From a checkpoint of a small image flow-matching model.
Model: 11.2M parameters, norm layernorm, activation quick_gelu, num experts 4, patch size [8, 8].
Training: adam_atan2 at rate 0.00091, 9000 steps.
Data: trained on stained colorectal tissue patches (NCT-CRC-HE-100K), 22605 training examples.
Rows from block 2 of a small image flow-matching model, named by matrix and row number. Rows with one number within an expert belong to one neuron, the router's apart. Each number is 128 + 32 x the weight over its row's rms, rounded and kept within 0 to 255. All counts start at 0.
Before each expert's rows are labels from the 100 images, of 14976 (inputs lightly noised), where the router gives the expert most weight on average: "strongest on" is what is common among them. Only what is clearly more common there than usual is listed. The data: stained colorectal tissue patches (NCT-CRC-HE-100K).
# router: router (model.blocks.2.mlp.router.weight, 4x320), inputs 107-213
# up: expert up (model.blocks.2.mlp.up, 4x160x320), inputs 107-213
# down: expert down (model.blocks.2.mlp.down, 4x320x160, transposed), outputs 107-213

# expert 3
strongest on: tissue: smooth muscle
router.3 [ 73 155 127 143 152 151 102 175 182  76 171 121 166 114  82 110 135 148 174 113 129 145 174 140 112 195 138  91 167 150 109  83 109 185  75 151 127 126  94 174 151 173 148 176 128 103 152 159 151 181 113 125 199 141 122 153  75 126 116 186 147 121 126 126 133  78  93 190 101 102 161  93 186 160  92 177 132 139 107  96  95 104 115 129 130  98  76 118 143 127 122 125 108 123 139 105 114 131 133 140 116  94 118  89 184 121 187]
up.10 [134 133 113  97 164 138 139 141  92 155 133 148  85 138 136 124  97 121  72 147 124 116 136  88 154  88 108  82 100 162 128 104 146  89 123 173 127 133 174 137  97 165 160 146 125 135 121 192 123 100 124  99 168 154 133  75  72 177 146 178 168 161 132 186 143  99 137 133 175 171 117 127 174 181 144 109 112 132 132 113 155  92  90 114 172 115 115 115 181 170 174 164 120 138 138 114 129  95 135 102 112 153 124  71  57 151 119]
down.10 [115 120 132 198 114  89 116 113 172 116  91 134 124  96  98 118 126 115 195  66 150 131 150 165 136 151 114 180 187 134  96 119 156  89 146  76 141 135  87 113 144  60  84  72 139 101 150  91 125 149 153 177 108 106  76 126 214 121 156  99 105  86 143  59  95 134 125  95 105  86 142  83  94  77 154 124 183  84 156 127  67 177 162 151  82 160 107 123  47  99 118 131 157 119 110 121 143 156  98 135 135 114 121 164 170  96 123]
up.11 [115 151 102 176 133 138 119  77 196 137 188 110 105 117  82 113 114 129 115 156 131 124 117 124 168 167  76 100 154 140 130 136 139 171  81  99 175 130 125 107 149  76 118 136 137 131 167 103 112 110 176 156 133  88  67 146 105 113 162 123 170 109 128 101 145 100 103 173  90 124 162 115 103 130 124  99 114 112 109  98 122 123  53 109 132 110 162 120 188 121 129  96 158 132 149 160 104 108 157 101 103  97 166 105 179 109 151]
down.11 [112 135 154 109 106 137 113 177 141 100  75 160  92 148 175 154 126  97 164  88 138 111 164 140 135  93 179 132 163  79 139 126  99 118 187 160 115 124 152 117 128 153 148 121  75 146  98 184 140 132  94  96  87 119 169 149 153 168  83 179  92 148 107 150 128 104 171 144 116 129 110  99  94 123 105 131 201 121 132 169  83 142 174 110 137 150 126 144  79  58  93 177 100 123 182  73  95 101 127 120 163 132 136 155 122 141 129]
up.12 [ 65 123 128 170  94  82  70 119 121 106 138 113 131 101  93  91  96 112 136 173 151 108 143 112 106 136 120  94 157 142 181 104  75 131  99 110 130 117  78 170 151 138 159 112  79 134 101 106 147 168 147 199 118 158 110 117 120 166 121 106 109  38 125 160  91  74 123 152 121 131 121 116  55 144 145 103 152 103 128 139 128 116 138 190 118 155 134 189 137 162 128 100 113 100  83  69 152 104 136 154 187  60 133 161 133  78 147]
down.12 [161 122 123  46 174 175 168 132 157 192  90 128  90 129 131 150 135 110 164  64  94 149  99 137 130 167 153 120 146 116 123 155 170 151 123 139 120 144 164  77 102 127  83 149 147 130 158 122 138 155 147  53 188 108 117 133 100 103 116 161 152 184 116 166 138 101 125 144  81  76 121 190 174 152  83 139  99 149 160  92 130 174 117  97 132 126 116 100 166  58 117 119 196 140 175 142  74 135 101  22 100 136 144 115 126 164 123]
up.13 [ 83 197 113 117  73  66 114 128 122  65 118  66 115 118 135 132  92  78  77 167 113 123 110 186 108 134 148 106  85 177 141 149 110 156 131 139 114 156 186 114  98 138 121  99 127 126  82 149 150 103 158 116 136 112  71 116 142 130  95 177 143  63 106 154  71  83 107 141  84  98 162 111  99 105 111 138  97  44 143 145 165 152 176 135  83 109 107 111 120 149 151 120 128  56 122 130 122 104  80 154 153  85  95 139 124  79 139]
down.13 [116  27 114 139 227 172 161 154 163 169 186 183 142 154 105 115 162 137 143  97 147 116 133 100 148 139  94 151 176  60 159 121 138 118  73 127 149 131 104 155  88 128 158 132 109 118 175 139 121 158 135 146 160 154 184 176 116  72 146 103 129 165 154 106 135 146 175 114 141 212  52 154 174 179 122  97 188 170 110 127  87 141 115  91 119 151 117 153 138 120 152 131 138 192 170 110 122 118 134 144 124 137 140 119 126 140  86]
up.14 [155 174 146 104 122 181 105 126 134 132 103  87  89 119  84 110 110 103 101  70 117  96 146  86  75 114 101  78 186 202 137 105 135 149 139 162 128  82 168 171 117  90 112 107  77 129 135 153 198 136 160  99 149 119 125 149 131 129 142 175 120 159 105 116 131 161  82 135  60 113 118 173 158 155 136 146 182 111 137 104 156 190  77 133 146 105 109  75 133  78 119  94 172 163  95  96  91 142  81  88 178 131  83 132 147 107  97]
down.14 [108 129 144 149 160 111 100 104 150 149 144 131 195 132 148 129 175 156 189 171 100 138 115 137 157 153 176 187  60 121 136 170 149 111 149 102 183 228 105 133 140 111 120 125 143 159 118 107  80 134  64 137 130 154 149 140 123 176  72 133 161 111 148  73 126 144 152 108 175 165 160 111 136 143 131 116 101 149 173 139 154  81 225 121 147 159 147 212 119 186 156 142  78 130 169 161 156  76 138 171  55  96 125 105 111 152 157]
up.15 [ 85 111 173 142 204  99  97  99 126 107 169 119 117 111 109 145  92 166  93  84 107 111  91 120 116 115 100 109 126 197 117 110  58 139 134 102 139 139 164 169  75  84 130 212 119 125 119  68 124 151 143 103 135 115 113 106 108 130  44 140 152 102 136  44 111 121 151 132 106 120 161 210 188 168 150  98  78 148 152 119 132 157 141 100 171 110 110 152 131 174 149 167 124  85 127 138 135  54 112 112 129 135 185 129  87 106 102]
down.15 [114 184 144 140  69 172 148 145 134 173  89 151 143 140 163 103 149  88 135 180 159 139 107 120 121 173 148 113  84  94 140 144 180 129 149 136  84 110 136 100 175 149  96  74 133 133 148 178 190 109 101 178 137 107 167 130 123 123 171 118 105 125 154 184 147 124 136 189 132 160  78  89  65 144 134 102 170 113 125 152 134 121  96 121  70 166  83  93 178  61 109 107 133 185  82 104 109 192 124 128 123 153  70 103 204 131  98]
up.16 [130 135  71 189 134 112 112 164 147  94 129  95  92  84  90 138 176 109 135 100 119  91 156 145 159 161 139  71 115 138  81  97 116 145 111 135 178 129 111 143 145 102 107 115 142 118 154 109 114 142  66 151 158 133 137 181  87 154 131 122 178 152 157  72 175 105 160 197 124 135  57 115  92 127 148 138 136  96  90  97  35 130 151 153 108 169 136 147 120 149 128 117 110 177 156 121  86 118  70 134  76 126 149  82 166 117 105]
down.16 [144 172 219  87 140 125 119  89 102 178 120 138 132 145 154 111  86 171 153 158 150 199  81 122 119 109 153 175 146 124 180 145 127 150 124  89  50  88 137 116 131 157 159 129 111 167  99 192 133 134 161 110 104 117 109 103 111  99 118 157 107 105 133 200 121 147  70  86 113 122 189 155 153 157 135 138 138 164 177 155 201 118  69  99 130  72 115  99 138 108 107 129 187  93 125 156 161 122 153 124 166 124 121 134 141  94 123]
up.17 [150 137  98 156 166 131  86 113 202  97 203 106 104 105  96 172 116  56 119  71 127 138 162 100 101  81 183 142 142 148 112 117 137 165  71 102 123 137 186 140 115 137  92 128 161 127 112  87 147 141 142 145 118  91 140 104 105 192  83 166  96 112 119 160 122  90 151 152 142 159 176  81 130 127 228 126 122 149 137 135 109 176 123 111 105 146 113 162 160  87 146 117 137 109  95  81  68  98  79 100 143 150 101 140 170  81  92]
down.17 [120 130 192  80 118 152  97 162  57 114 108 125 157 132 123 138 131 154 140 162 110 102 136 164 142 192  93  60 140 147 173 140  95  95 147 149 147 109 110 133 102 145 119 140  70 102 102 145 100 127 109 124 181 181  74 136 114  67 138  88 179 147 154  95 110 146  89 112  85 108  60 159 130 117  66 131 130  99 175 127 144 141 122 132 174 124 121 110 135 180 128 171 141 149 156 134 147 146 145 157 141 101 127  98 129 173 136]
up.18 [170 145 149 150 170 141 116 138  99 110 171 129 150  86 164  76 145 158 106 154 150  96 152 148 172 193 123 105 121 160 152 129 133 120 148 122 114 101 109 137 150 130 145 149 117 131 103 156 149 107 136 184 125 151 129 146 119 115 135 114 136  97  62 100  63 148 147 188 158 175  49  80  71 122  41 170 132  99  91 186 112 139 112 144 141 185  96  86  91 121  94  75 128 110 117 128 144 118 127 136 157 126 160 100 133  71 159]
down.18 [ 75 109 104 117 126 137 136 113 175 152  74 118  92 157  84 130 125 128 170 145 162 133  64 102  62 136 129 148 115 118 134 111 123 105 108 161 142 125 115 135 139 133 125 137 116 130 153  85 101 160  95  92 144 115 147 151 117 160 132 137  82 146 168 160 126  91 139  79  83  69 191 184 179 138 167 108 138 146 136  81 122 126 139  76 142  71 190 147 167 128 144 132 168  50 168 167 112 125 131 136 156 124 102 167 131 143  57]
up.19 [140 126 106 123 185 182  85  93 117 154  93  96 183 129 152 109 174 105 154  56 140 173  78 107 145 134 147 105 156 176  91 120 105  95 106 173 149 109 193 171  89 100 130 103  84 134 112 122 147 237 200  95 117 127 106 145  82 104 150 128  86 142 142 124 113 105 191 105 107 165 145 174  97  99 145  55 160  92  96 106 128  99  49 145 105 177 138 108 183  85 181 194 142 133  84 139  82 120 154 150 114  89 185 126 143 154 121]
down.19 [106 145 102 124  84 108  85 152 134  98 147 156  91 112 112 128 110 164 173 188  98  68 138 158 129 149 159 130 136  78 186 134 155 168 127  96  99 156  72 111 114 136 131 201 122 115 149 153 158 110 107 131 135  98 141  79 147 118 101 114 162 123 118 177 125 111  98 177 110  65 104 113 170 160 122 204 122 126 122 141 110 134 168  80 153 141  94 155 105 132  72  65 129 171 156 121 161 123 101 103 121 142 157 152 158  96 139]

# expert 1
strongest on: tissue: adipose tissue
router.1 [139 139 108  64  80 129 151  86 105 169  48  98  82 109 136 107 119 151 120 117 118  81  69  70 143 127 114 120 110  94 159 115 119 118 148 101 116  79  95 114 172  65 113 123 117 105 144  87 130 140 188 159  42 126 149 111 176 136 139 117 128 157 198  99 163 120 143  86 137 159  98 118  74 104 148 113  86 122 152 121 131 108 138  99 111 149 155 118 115  97  85 161 120 146 146 166  83 110  79 107 148 123 168 149 152 153  89]
up.10 [123 122 135 157 129 148  96  77  90 140 108  82 208 128 156 108 132 117  88 149 154 167 111  95 168 177  63 150 132 102  48 166 120 138  82 118 170 173 148  99 163 105 129 115  97 148 112 105 160 120 101 122 100  85 103 131 146  84 146  83 114 140  99 152 142 139  74  38 124  99 147 137 115  90 105 113 142 104 154  72 129 151  76 156 106 188 122 160 127 127 136 168 140 126  83 189 165 135 158 105  95 146 150 109 149  81  81]
down.10 [136 175 171 136  87 147 143 109 159  82  73 145 121 126  84 119  88 149 127 156 154  52 132 109 135 202  77  74 169 140 117 125 123 173  70 176 146 131  96 117 162 119 170 124 139  91 165  60 122 201 122  98 126 163 124 175 136 132 135 218 109 129 108  82 103  78 128 132  94 110 129  83 141 147  49 117 148 156 128  90  98 125 151  86 183  51 140  87 113 123 139 114 140 141 109  97  94 114  91  80 188  79 134 143 196 107 169]
up.11 [163 118 141 152 136 129 197 136 146 156  90 124 103 182 109 127 137 165 123 168 149 107 126 167 128 148 109 192 118  48 122 211 146 137 104 136 130 123  79 108 188 127 121 201 138 128 172 102 111 175  82 143 115 166 132 146  99 146 105 119 143 163 153 200 168 127 112 110 130 109  82  89 104 164 165 152 132 118 112 138  65 176 158 113 101  97 103 192 196 131 113  92 139 157 146  72 141 116 116 140 119 121 105 136 196 119 139]
down.11 [148 160 119 151  91 123 118 115 127 152 154  78 150 165 137 129  99 156 162  81 126 122 131  60 100 136 168  94  77 134 107 152 173 119 146  68  58 125 162 160 131 128  96  64 125 125 174 137 109 152 173 133 134 125 149 178 143  87 146 118 138  98  61  87 144 136 107 157 134 132 175 114 195 104 100 145 101 129  95  86 161 139 206 139  81  83 165 129  91 125  92 172 100  90 119 149 170  92 176 106 161 132 121 197 116 126  98]
up.12 [126 112 108  81 108 186  93  75 143 120 107 119 139 144 161 119 141  97  79  78 104  94 144 142 159 174 143 123  88 126 161 137 115 119 161 113 118 167 136 108 117  76 146  90 115 193 104 120 142 167 142 170 156 125 141 185 112  95 130 138 129  95 148 111 102 122 192  99  62 129 133 164 138 126 158 114 169 135 113 150 132 133 128 117 156 148 106  67  99 143 170 202  89 122 117 169 107  98 118 177 151 128  98  89 104 149 139]
down.12 [ 74  79 111  78 114 169 107 121 166  55 113 143 188 145 131  99 164 114  96 115 143  97 110 182 155 171 156 140 127  93 203  78 134 167 124 127 153 116 123 151 109  99  88 157  64  88 125 100 183 208 171 158 153 162  64 175  65 107  96 175 132 127 138 149 166  90 119  96  98 132 109 157 126 163 110 109 140 127 111 126  97 140 157  95 120 126  84  86 148 135 122 191 129 107 134 107 111 108 106  87 186 152 131  83 162 151 132]
up.13 [156 163 137 172 165 107 132  68 174 111 105 140 114 118 152  83 121 124 153 137 118 128 122 151 156 121 130 107 133 110 121 100 111 153  88  55  87  95 149 100 200 104 107 128 138 164 157 106 129 140 127 108 177 127 127 155  87 108 136 175 140 153 110 159  98  93 158 120 131  98  77 148  66 163 136 171 128 108 121 108  83 185  99 150 131 117 180  97 155 172 104 114 204 112 156  97 144 168 147 120 107  97 174 148 165 150 103]
down.13 [120 129 121 131 129 124  73 114  92 130 135 123 132 114 127 149 114 126 103  65 122 115  86 113 115  82 141  95 115 155 139 104 168 118 137 143 176  96  63 165 116 117 106  83 106 148 139 163  69  77 155 170  83 115 136 108 109 101  87 174 130 155  57 113 146 183 155 163 167  84 168 121 229 127 171 146  77  91 198 166 108 105 212 131  97 127 138  96 138 122 130 161 118  88  90  89 138 116 151 162 152 118  98 155 111 118 113]
up.14 [158 148 122 117 108 110 157 221 102 158 145  93 117 148 134 129 136 110 160 137 125 147 161 185  85  87 175  71 159 120 161 121 180 158 174 164 174 118 154 125 121 180 143 138  89 147 102 138 174 116 101 165 134 117 107 104 196 125  60 175 160 126 151 157  86 137 128 125 154 114  94 100 102 199  83 102  97 172 147  78 101 105 203 155  77 116 140 113 131  56 119 104 145 144  82  94 133 145 170 158 154 100  66 142 191 124  61]
down.14 [ 96 166 115 149 119 151 127 155 144  84  79  98 115 116  91 120 189 133 195 158 103  83 212 107 114 195 102 167 134  87  89 135 142 182 119 136 110 170  89 136 141 179 106 104 138 163 190 118 176 151 151 136 115 142 143 198 163 138 133 131 141 127  91 118 146 115 138 152 143 154 128 124 109 200 141 136  92 170  55 127 121 147 144  62 144 111 144 202 126  75 101 110  89 123 147 126  86 146  89  71 154  98 161 118 123 108 150]
up.15 [133 112 156 135 122 132  84 139 187 123 129 171 128 112 168 131 120 116 127 107 209  60 124  90 125 178 135 174 193 173 115  95 112 149 148 120 151 177  86  63  80 118 169 141 190 141 171 186 103 123 137 149 129 102  71 106 105  55  82 186 132 152 141 159  92 163 139 185 124 192 103  86 190 153  84 128 219 160  98 112 130 146  92 147 124 178 207 156 143  93 169 154 122  68 109  89  87  90  90  99 150 109 164 137  71 133 133]
down.15 [111 146 106 102 144 147 103 167  82 132 128 156 133 105 122 140 123 149 158 111  93 143  96 120 110  84 181 100 179 132 187  78 139 147 103 163 136 150 153 162 101 175 103 124  56  85 106  99 150 138 137 114 135 129 120 113 163 137 126 148  89 200 189 152 164 113 136 134 144 126 145 115 135 122 127 117  53  79 130 111 117 151 140  93 135 102  74  64 157 184  99 158 150 157 145  94 132  93 105  99 103 155  98 119 170 127 114]
up.16 [124  97 109 192 116  96 110 105 129 146  84 163  83 136 137 126 152 111 112  81 150 169 107 112 114 105 109 135 114 147 114  21  97 116 116 140 105 186 168  85 117 144 128 116 107 152 102 175 103 189 200 117 138 146 139 151  86 139 125 148 131 136 219 127 120 132 157 155 126 159  95 142 100 149 112 149  99  90   8 127 119 183 102 117 156 140 178 129 119 175 131  94 144 133 146 115 171 134 139 130  75 110 148 138 153 138 107]
down.16 [105 180 196 145 117 126 146 109 146 110 123 132  95 141 100  91  87 104  90 132 194 129 140 190 122 136 147 161 133  83 134 192 105 130  82 146 125  62  77 170 120 173 159 138 146 224 119 125 134 137 138 136 119  87 141 105 130 102 123 123 120 107  74 143 121 152 114 115 142 112 126 118 172 145 125 159 135 102 240  64  83  87 160 123 123  87  57 149  73 154 123  97 141 172 149 159 115  99 133 134 117 172  82 112  87  87 114]
up.17 [ 81 158 104 173 145 113  80 154 181 121 113 157 196 119 151  96 132 137 124 175 128 185  70 172 153 134 145 108 166 124 100  87  76 112 103 150 159 145 142 133 128 149 102 125  93 164 145 145 129 203 147 149  99 141  93  96 153 116 143 111 137 131 184 153 107 152  99 133 112 117  86 137 180 111 136 124  85 108  21 110  75  65 146 104 153 132 131 175 115 159 120 101 141 178 156 148 120  80 167 155 129 161 114 165 112 122 134]
down.17 [149 149 138 207 177 113 179 121 155 141 162 158 123  88 167  94  80 108 111 153 159 137  79 220  92 103 139 152 153  78 132 161 124 132  96 126 151  70 124 136 115 158 136 122 169 189  97 104  95 106 127 144  91 126 128  60 163  89  95 158  80 117 159 120 131 110 129 136 109  88 151 100 103  94  90 160 107 127 224  61  89 101 142 123 165 111 113 104  95 146 140 105 142 198 133 124  89 136 167 145 151 145 107 116 126 121 150]
up.18 [112 112 148 142 160 147 106 137 171 167  96 138 101 195 119 173 135 125  91 121 122 141  49 188 120 177 160 108 139 144 145 174 136 150 151 172  68 134 170 126  99  84 100 141 102 203 147 147 160 176  98 156 190 202 119 155 114 107 159 152  89 104 157 132 123 117 144 163 130  90 121 126 143 115 136 111 139 148  88 162  98  81 134 110 163 135  54 137 126 150  62 148 153 171 119 137 120 106  76 153 160 175 119 128 167 110 155]
down.18 [117 152 152 139  85 126 154  73 158 116 117 131 151  80 103 162 130 128 158 155 157 153  78 127  96  96 129 132  98  43 124  90 165  98 132 129 138 164 122 113 169 173  90  98 119 220 180 146 209 129 136 124 153 112 153 121 149 100 105 110 138 132 218 137 119 174 152 124 170 145  94 186 135 145 132  68 149 146 187 138 157  81 152 181 185 165  12 139  83 110 152  78 138 123  94 135 127  89 133 115 161 142 100  91 104 105 145]
up.19 [117 157 168 148 122 107 157 104 118 157 121 114  65 182 196 181 102 198 152 149 122 136 151 163 160 178 179 107 103  98  81 115  94 137 128  98  88 153 122  79 112 171 139 126 155 155  96 127 128 153 115 136 151 163 108 110 157 141 112 104 118 207 197 148 104 168  94 157 111 126 160  41 104 134 147  67 164 171 130 135 143 165 108 116 178 124 133 184 113 156  95  87 126 166 138 141  97 165 148 126 104 162  79 114 143  76  73]
down.19 [170 138  97 187 144  34 138 120 170  47 143 114 123 152 108 152 122 114 153 152 112 147  70 173 134 157 191 153  75  61  82 172 234 132  93 166 136 166 139 164 151 141 104 101  83 178 148 132 157 153  96 159  83  73 133 166 119 110 165 124 106 114 148 215 131 159 125 139 187 107 125 104 179 168 119  75 103 124 126 115 118 115 168 101 107 131  99 184 174 138 138 181  96 135 129 108 133  81 140  77 135  89 129 144 114 139 182]

# expert 0
strongest on: tissue: mucus
router.0 [152  74 117 110 110  86 121  61 101 158 111 159 105 107 153 142 170 137 115 111 130 150 107 132 210  60  86 142  87 156 124  72  82  89 124 106 164  82 113 122 127  73  91 111 138 100  84 136 116  94 157 139 117 130 161  65 135 141 196 117 105 108 121 109 139 131  77  89 109 133 121 149  76 113 157 115 126 104 154 178 131 166  96 182 152 214 158 106 137 132 214 166 156  87 121 162 162 137 136 152 146 154 129 200  94 118  91]
up.10 [175 196 170 126 128 149 153  73 135 124 136 119 122 117 124  98 145 142 153 118 108 156 105 141 118  83  67 115 175 145 114 149 189 125 152 132 125 147 159 152 148 156 131 103  97 132 126 148 189 144 125  29  95 132 120  89 154 126  71  86  92  85 135 110 134 121 134 147 106 145 136 146 117  80 162 159 116  77 108 114 113 174  79 112 181 153 115  66  77  93  97 161  83 162 135 146 119 126  92 122 119 103  92 175 163 106  78]
down.10 [120 120 115 158 132 114 137  99 157  65 154 139  71 135  71 169 181  41 103 109 159 132 117 146 103 178 165 110 122 125  97  96 111 152 185 163 142 133  92 119 137 145 146 143  94 190 205 106  85 194 104 156 137 156  98 148 125 152 135 148 172 149 131 168 100 151 137 161 114 147 109 141 181 130 143 113 125 140  89 133 162 166 159 166 109  51  96 148 161  92 126 102 180  93  85 152 120  51 138 102 130 115 117 155 127 109 181]
up.11 [ 68 151 161 128 134  99 134 120  87 167 101 143 133 155 163 130  81 134  85 152 135 127 142  85 141 147 122 130 121 163 166 115 141 170  95 166 149  85 143 101 139  93 137 115 119 159 119  43  93  84  96 159 129 112  82 108 124 126 105 144 115 152 126 147  87 108  89 111 123 165 139 106  73 148 139 129 161 152 154 106 128 110 103 155 121 163 105 125  81 216 112 158 136 196 111 132  84 165 157 129 160 148 159  99 116 108 147]
down.11 [122 145 136 160 101 145 136 126 135  86 142 180 123 155 100 124  95 130 148 143  82 157 159 109 124 190 140 129 186 153 106  73 135 114 118 181 136 130 106 165 152 122 173 175 153 100 164 129 151 109 115 203 169 113  91  73 128 167 135 136 184 115  73 153  78 126 140 168  94 105 144 156 168 147 128 157 182 185 124 127 143  67 104  95 119 116 111 130 197 105 109 142 135  68 145 165 123  99 119 111 146 101 159  94 129 129 150]
up.12 [201 138 102 148 105 133 128 131  56 133 215 153 148 120 134 118 155 113  82 125 133 176  99  96 145 139 136 146 158 106  90 208 117 114 180 134 133 107  91  66 101 115 101 164 101 248 157 156 121 217  81 140  99 142 104 114  87 118  85 149 124 149 166 171 157 185 171 152 134 116  72 118 134 158 148 144 115 137 109 149  75 131  83 155 167 149 104 101 133  98  93 114 123 106  83 127 134 101 141 112 225  97 117 107  80 114 175]
down.12 [ 93 203 128 126  90 183 110 106 142 114 179 129 142 103 199 194 178 112 145 130 117 151 102 123 100  64  86 132 146 117 126 155 178 152 133  98 116 137 113 115 128  86 111 228 146 139 124 117 112 180 158 132 103 162  98 164 131 140 111 141 180 144  86 152  95  98 135 156  96 102  38  99  89 121  70 209 137 109 130 132  88 126 153 108 168 100 112 139 151  75  52 144 134 131  90 129 156  83  75 169 167  89 167 160 186 134 160]
up.13 [181 149 131 144 121  98 112 165  69 197 161  77  81 103 133 143 108  99  36  66 148  75 120  88 106 137 181  94 148 147 143 146 140 188 155 136 127 117 135 127 130 132 116 131 126 255 144 164 141  94 159 148 133 118 147 124 130 119 115 178 153 146  95 186 147 137 132 122 118 113 138 128 123 131 150 150 127 174 114 103 115  91  67 146 103  90  91 151 142 114 120  83 196 108 139  99 125  86 128 127 204 104 136 122 128 116 122]
down.13 [105 136 115 144 169 103 130 105 114 133 157 129  86 105 109 152 119  76  89  80 113  92  87 134  90  86 163 130 139 113  93  73 161 173  77 150 116 121 152 183 124 151  71 151  98 137 147 126 150  83 170 157  80 131 126  86 202 117 135 137 109 116 190 223  95 153 120 159 129 153 135 168 124 132 139  97 186  94 123 161 126  90 111 134 128  98  57 149 191  91 137 152  83 127 110  40 156  51 125 136 164  96 149 114 136 141 126]
up.14 [204 116 157 150  91 131  98 131 120 163 159  97 138 106 133 122 127 117 117 152 139 169 121 108 161 165 142 107 148 118  86 133 129 154 130 127 128 120 116  81  94 142 138 108  93 179 154 120 122 113 110 109 203 133 124  97 104 150 100 199  84 173 103 172 123  80 161  91 145  91 100  86  54 107  87 167  89 170 136  92  83 197 122 116 168 181 125  84  96 195 148 164  78 213  51 116  87 119 141 125 135 100   0 177 160 123 128]
down.14 [100  97 138  61 121 117 155 121 138 106 162 212 123 154  80 150 113  67 174  72 106  96  97 120 123 107 143 123 154  98 128 160 110  47 165 143 110 121 129 133  87 112 118 202 103 158 176  92 111 130 150 132 102 105 129 118 149 138 105  85 166 157 155 140  81 199 172 184  98 106  83 107 198 114 167  98 150 122  96 191 129  88 158 149  81  77 103 178  85  49 150 150 137 102 129 194 117  79 109 135 174 156 143 105 142 145 136]
up.15 [155 166 198 100 103 160 151 155 118 153 108 124  97 108 124  96 127 126 106 185 141 168 130 124  67 150 133  93 132 146 151 139 144  82 156  95 107 102  69 160 125 170 105 114  55 104 123  87 185  86 207 128 130 118  72 106 161 100  97 119 103 144 118 172 119 165 140 147 101  96 160 134 110 102 103 175 111 172 208  93 121 136 128 165 171 154 115 173 118 152 121 188 117 119 115 137 100 130 125 139  95 184 123 116 123 124 112]
down.15 [113  95 120 132 133 123 153 104 162 140 157 139 104 161 109 211 180 111 165 115 129 114 138 141 135 119 196 116  91 141  58  76 136 131 128 155 108 165 118  83 180  94  87 135 119 167 201 116  60 152 119 176  74 130 132 126 138 159 123 138 109 117 238 105 115 146 144 105 131 138 108 155 175 162 132 142 155 109  19 157 165  94 140 146 112 110 153 128 173  70  99 121 120  82 123 134 176  73 127 129 114  76 189  98 156 151 181]
up.16 [101 121 130 157 140 169 149 150 121 161 118 108 161 228 152 124  94 125 145 129 140 111 115 142 118 134 137 124 168 130 101 197 147 128 154 154 215 133  96 124 123 151 156 182 147 255 133 138 144 174  46 197 170 125 101 156 160 111 108 128 143 117 100  90 195 121 139 103 105 103 139 131 149 157 130 126 137 140 140  56 124 108 172 128 143 113 127 155 125 166  28 107 156 108 123 108  78 133  55 118 112 105  83 130 178 114 164]
down.16 [108  86 147 114 124 186 158 149 107 147 108 148 148 157 101  98 110 101 127 134 152 138 100 125 170 132  95 133 115  82 134 164  36 107 164 165 148  97 104 158 104 175 139 122  85 151  82 136 175 117 114  95 161  90 157  52  93 127 136  96 124 138 131 130 154 106 128  88 131 101 144 121  99 126 145 137 112 143 136  87  71 135  82 193 107 145 102 112 119 162 114  72 137 152 137 111 100 153 146 167 108 174  89 126 108  93  87]
up.17 [131 116 105 152  95 131 122  79 133 157 137  66  89 134  95 186 117 161  90 115 124 144  86 210 165 130 157 138 150 140 126 139 123 112 150 164 114 101 129 102  95 153 146 152  76 255 142 124 163 153 124 123 151  83 131 126 151 120  98 173 116 105 153  96 150 135 189 112 125  91 134  79  89  59 150 119 179 135 130 146  87 148 110 161 181 130 148 120 130 122 111 144 135 180 121 138 141  93 145 142 123 110  86 141  98 144  98]
down.17 [ 58 146 125 120 137 148  63 108 120 119 136  99 100 131 144 151 155 129 161  85 113 154 145 137 123 101 180 101 104  56 115  72 104 151 136 172  89 163 116 115 100 233 143 109  46 157 167 132 150 162 141 170 167  89 136 170 120 118 153  84 153 102 124 115 137 128 148 153 111 123 190  99 148  86 211 128 191 153 148 128 147 108 130 102 170 114 133 126 101 130 134 143 141 163  96 125 151  68 178 148 143 141 153 111 142 162  97]
up.18 [100 132  75 173  84 133  78 156 146 101 131 168 149 125 136 114 156 177 120 170 152 151  84 139 108 160 158  75 157 199  80  74 168 101 146 116 148 160  94 135  83 105 101 159 140 157 145 172 203 150 113 146 121 157  67 135 158 130 144 181 147 136 143 104  84 142 125 197 112 128  70  82 165 128  62  83 112 130  70 157 153 107  85 134 178 115 185 140 120 139 114 161 115 105 151 118 119 126  90 143  97  77 114 155 112 112 140]
down.18 [189 156 100 158 120 144  61 156 134 217 162 204 107 141 169  87 117  91 112 132 168 115 115 169  53 108 153 135 155 165  83 142  69 164 182  55 157 116 145  37 131 128 109  97 121 168 105 134  86  84 136  90 114 177  86 132 119 127 110 130  87 160 112 112 138 109 100 148 105 129 155  97 107 139 119 141  96 116 190  96 137 131 124 110 148 154 187 123 124 151 135 108  97 186  92 114 105 159 153 120 136 111 149 122 172 113 109]
up.19 [108 110 136 154 157 161 180 106  97 171 130 113 145 222 152 107 118 119 149 127 150  87  92 102  92 152 121 123 134 127 109 164 135 105 178 142 155 175 185 120  94 139 161 157 137 240 173 109 153 214  78 145 181 164 139 158 133 120 140 146 154 172 138 137 141 132 140 158  93 127 162 139 133 174 118  80 153 175  91  30 104 138 134 115  95 122 136 132 111 178 147 140 106 149 145 140 115 144  90 148 118  82  98 118 143  87 148]
down.19 [120  86 161 118 140 147 127 118 112 155 118 161 128 151 178  69 121 103  96 150 122 177 118 171 146 119 128 157 107 114 139 135  61  62 155 129 167  88 148 133  95 143 178 122 139 163 120 196 171  86 101 110 151  96 127  68 117 124 112 100  99 150 115 124 136 120  95 107 121 114 138 117  93 104 173 122 118 123 145  72  89 172  59 177 128 163 131 109 111 173 114 109 108 210 135 121 105 158 155 167 135 157 108 132  85 102  97]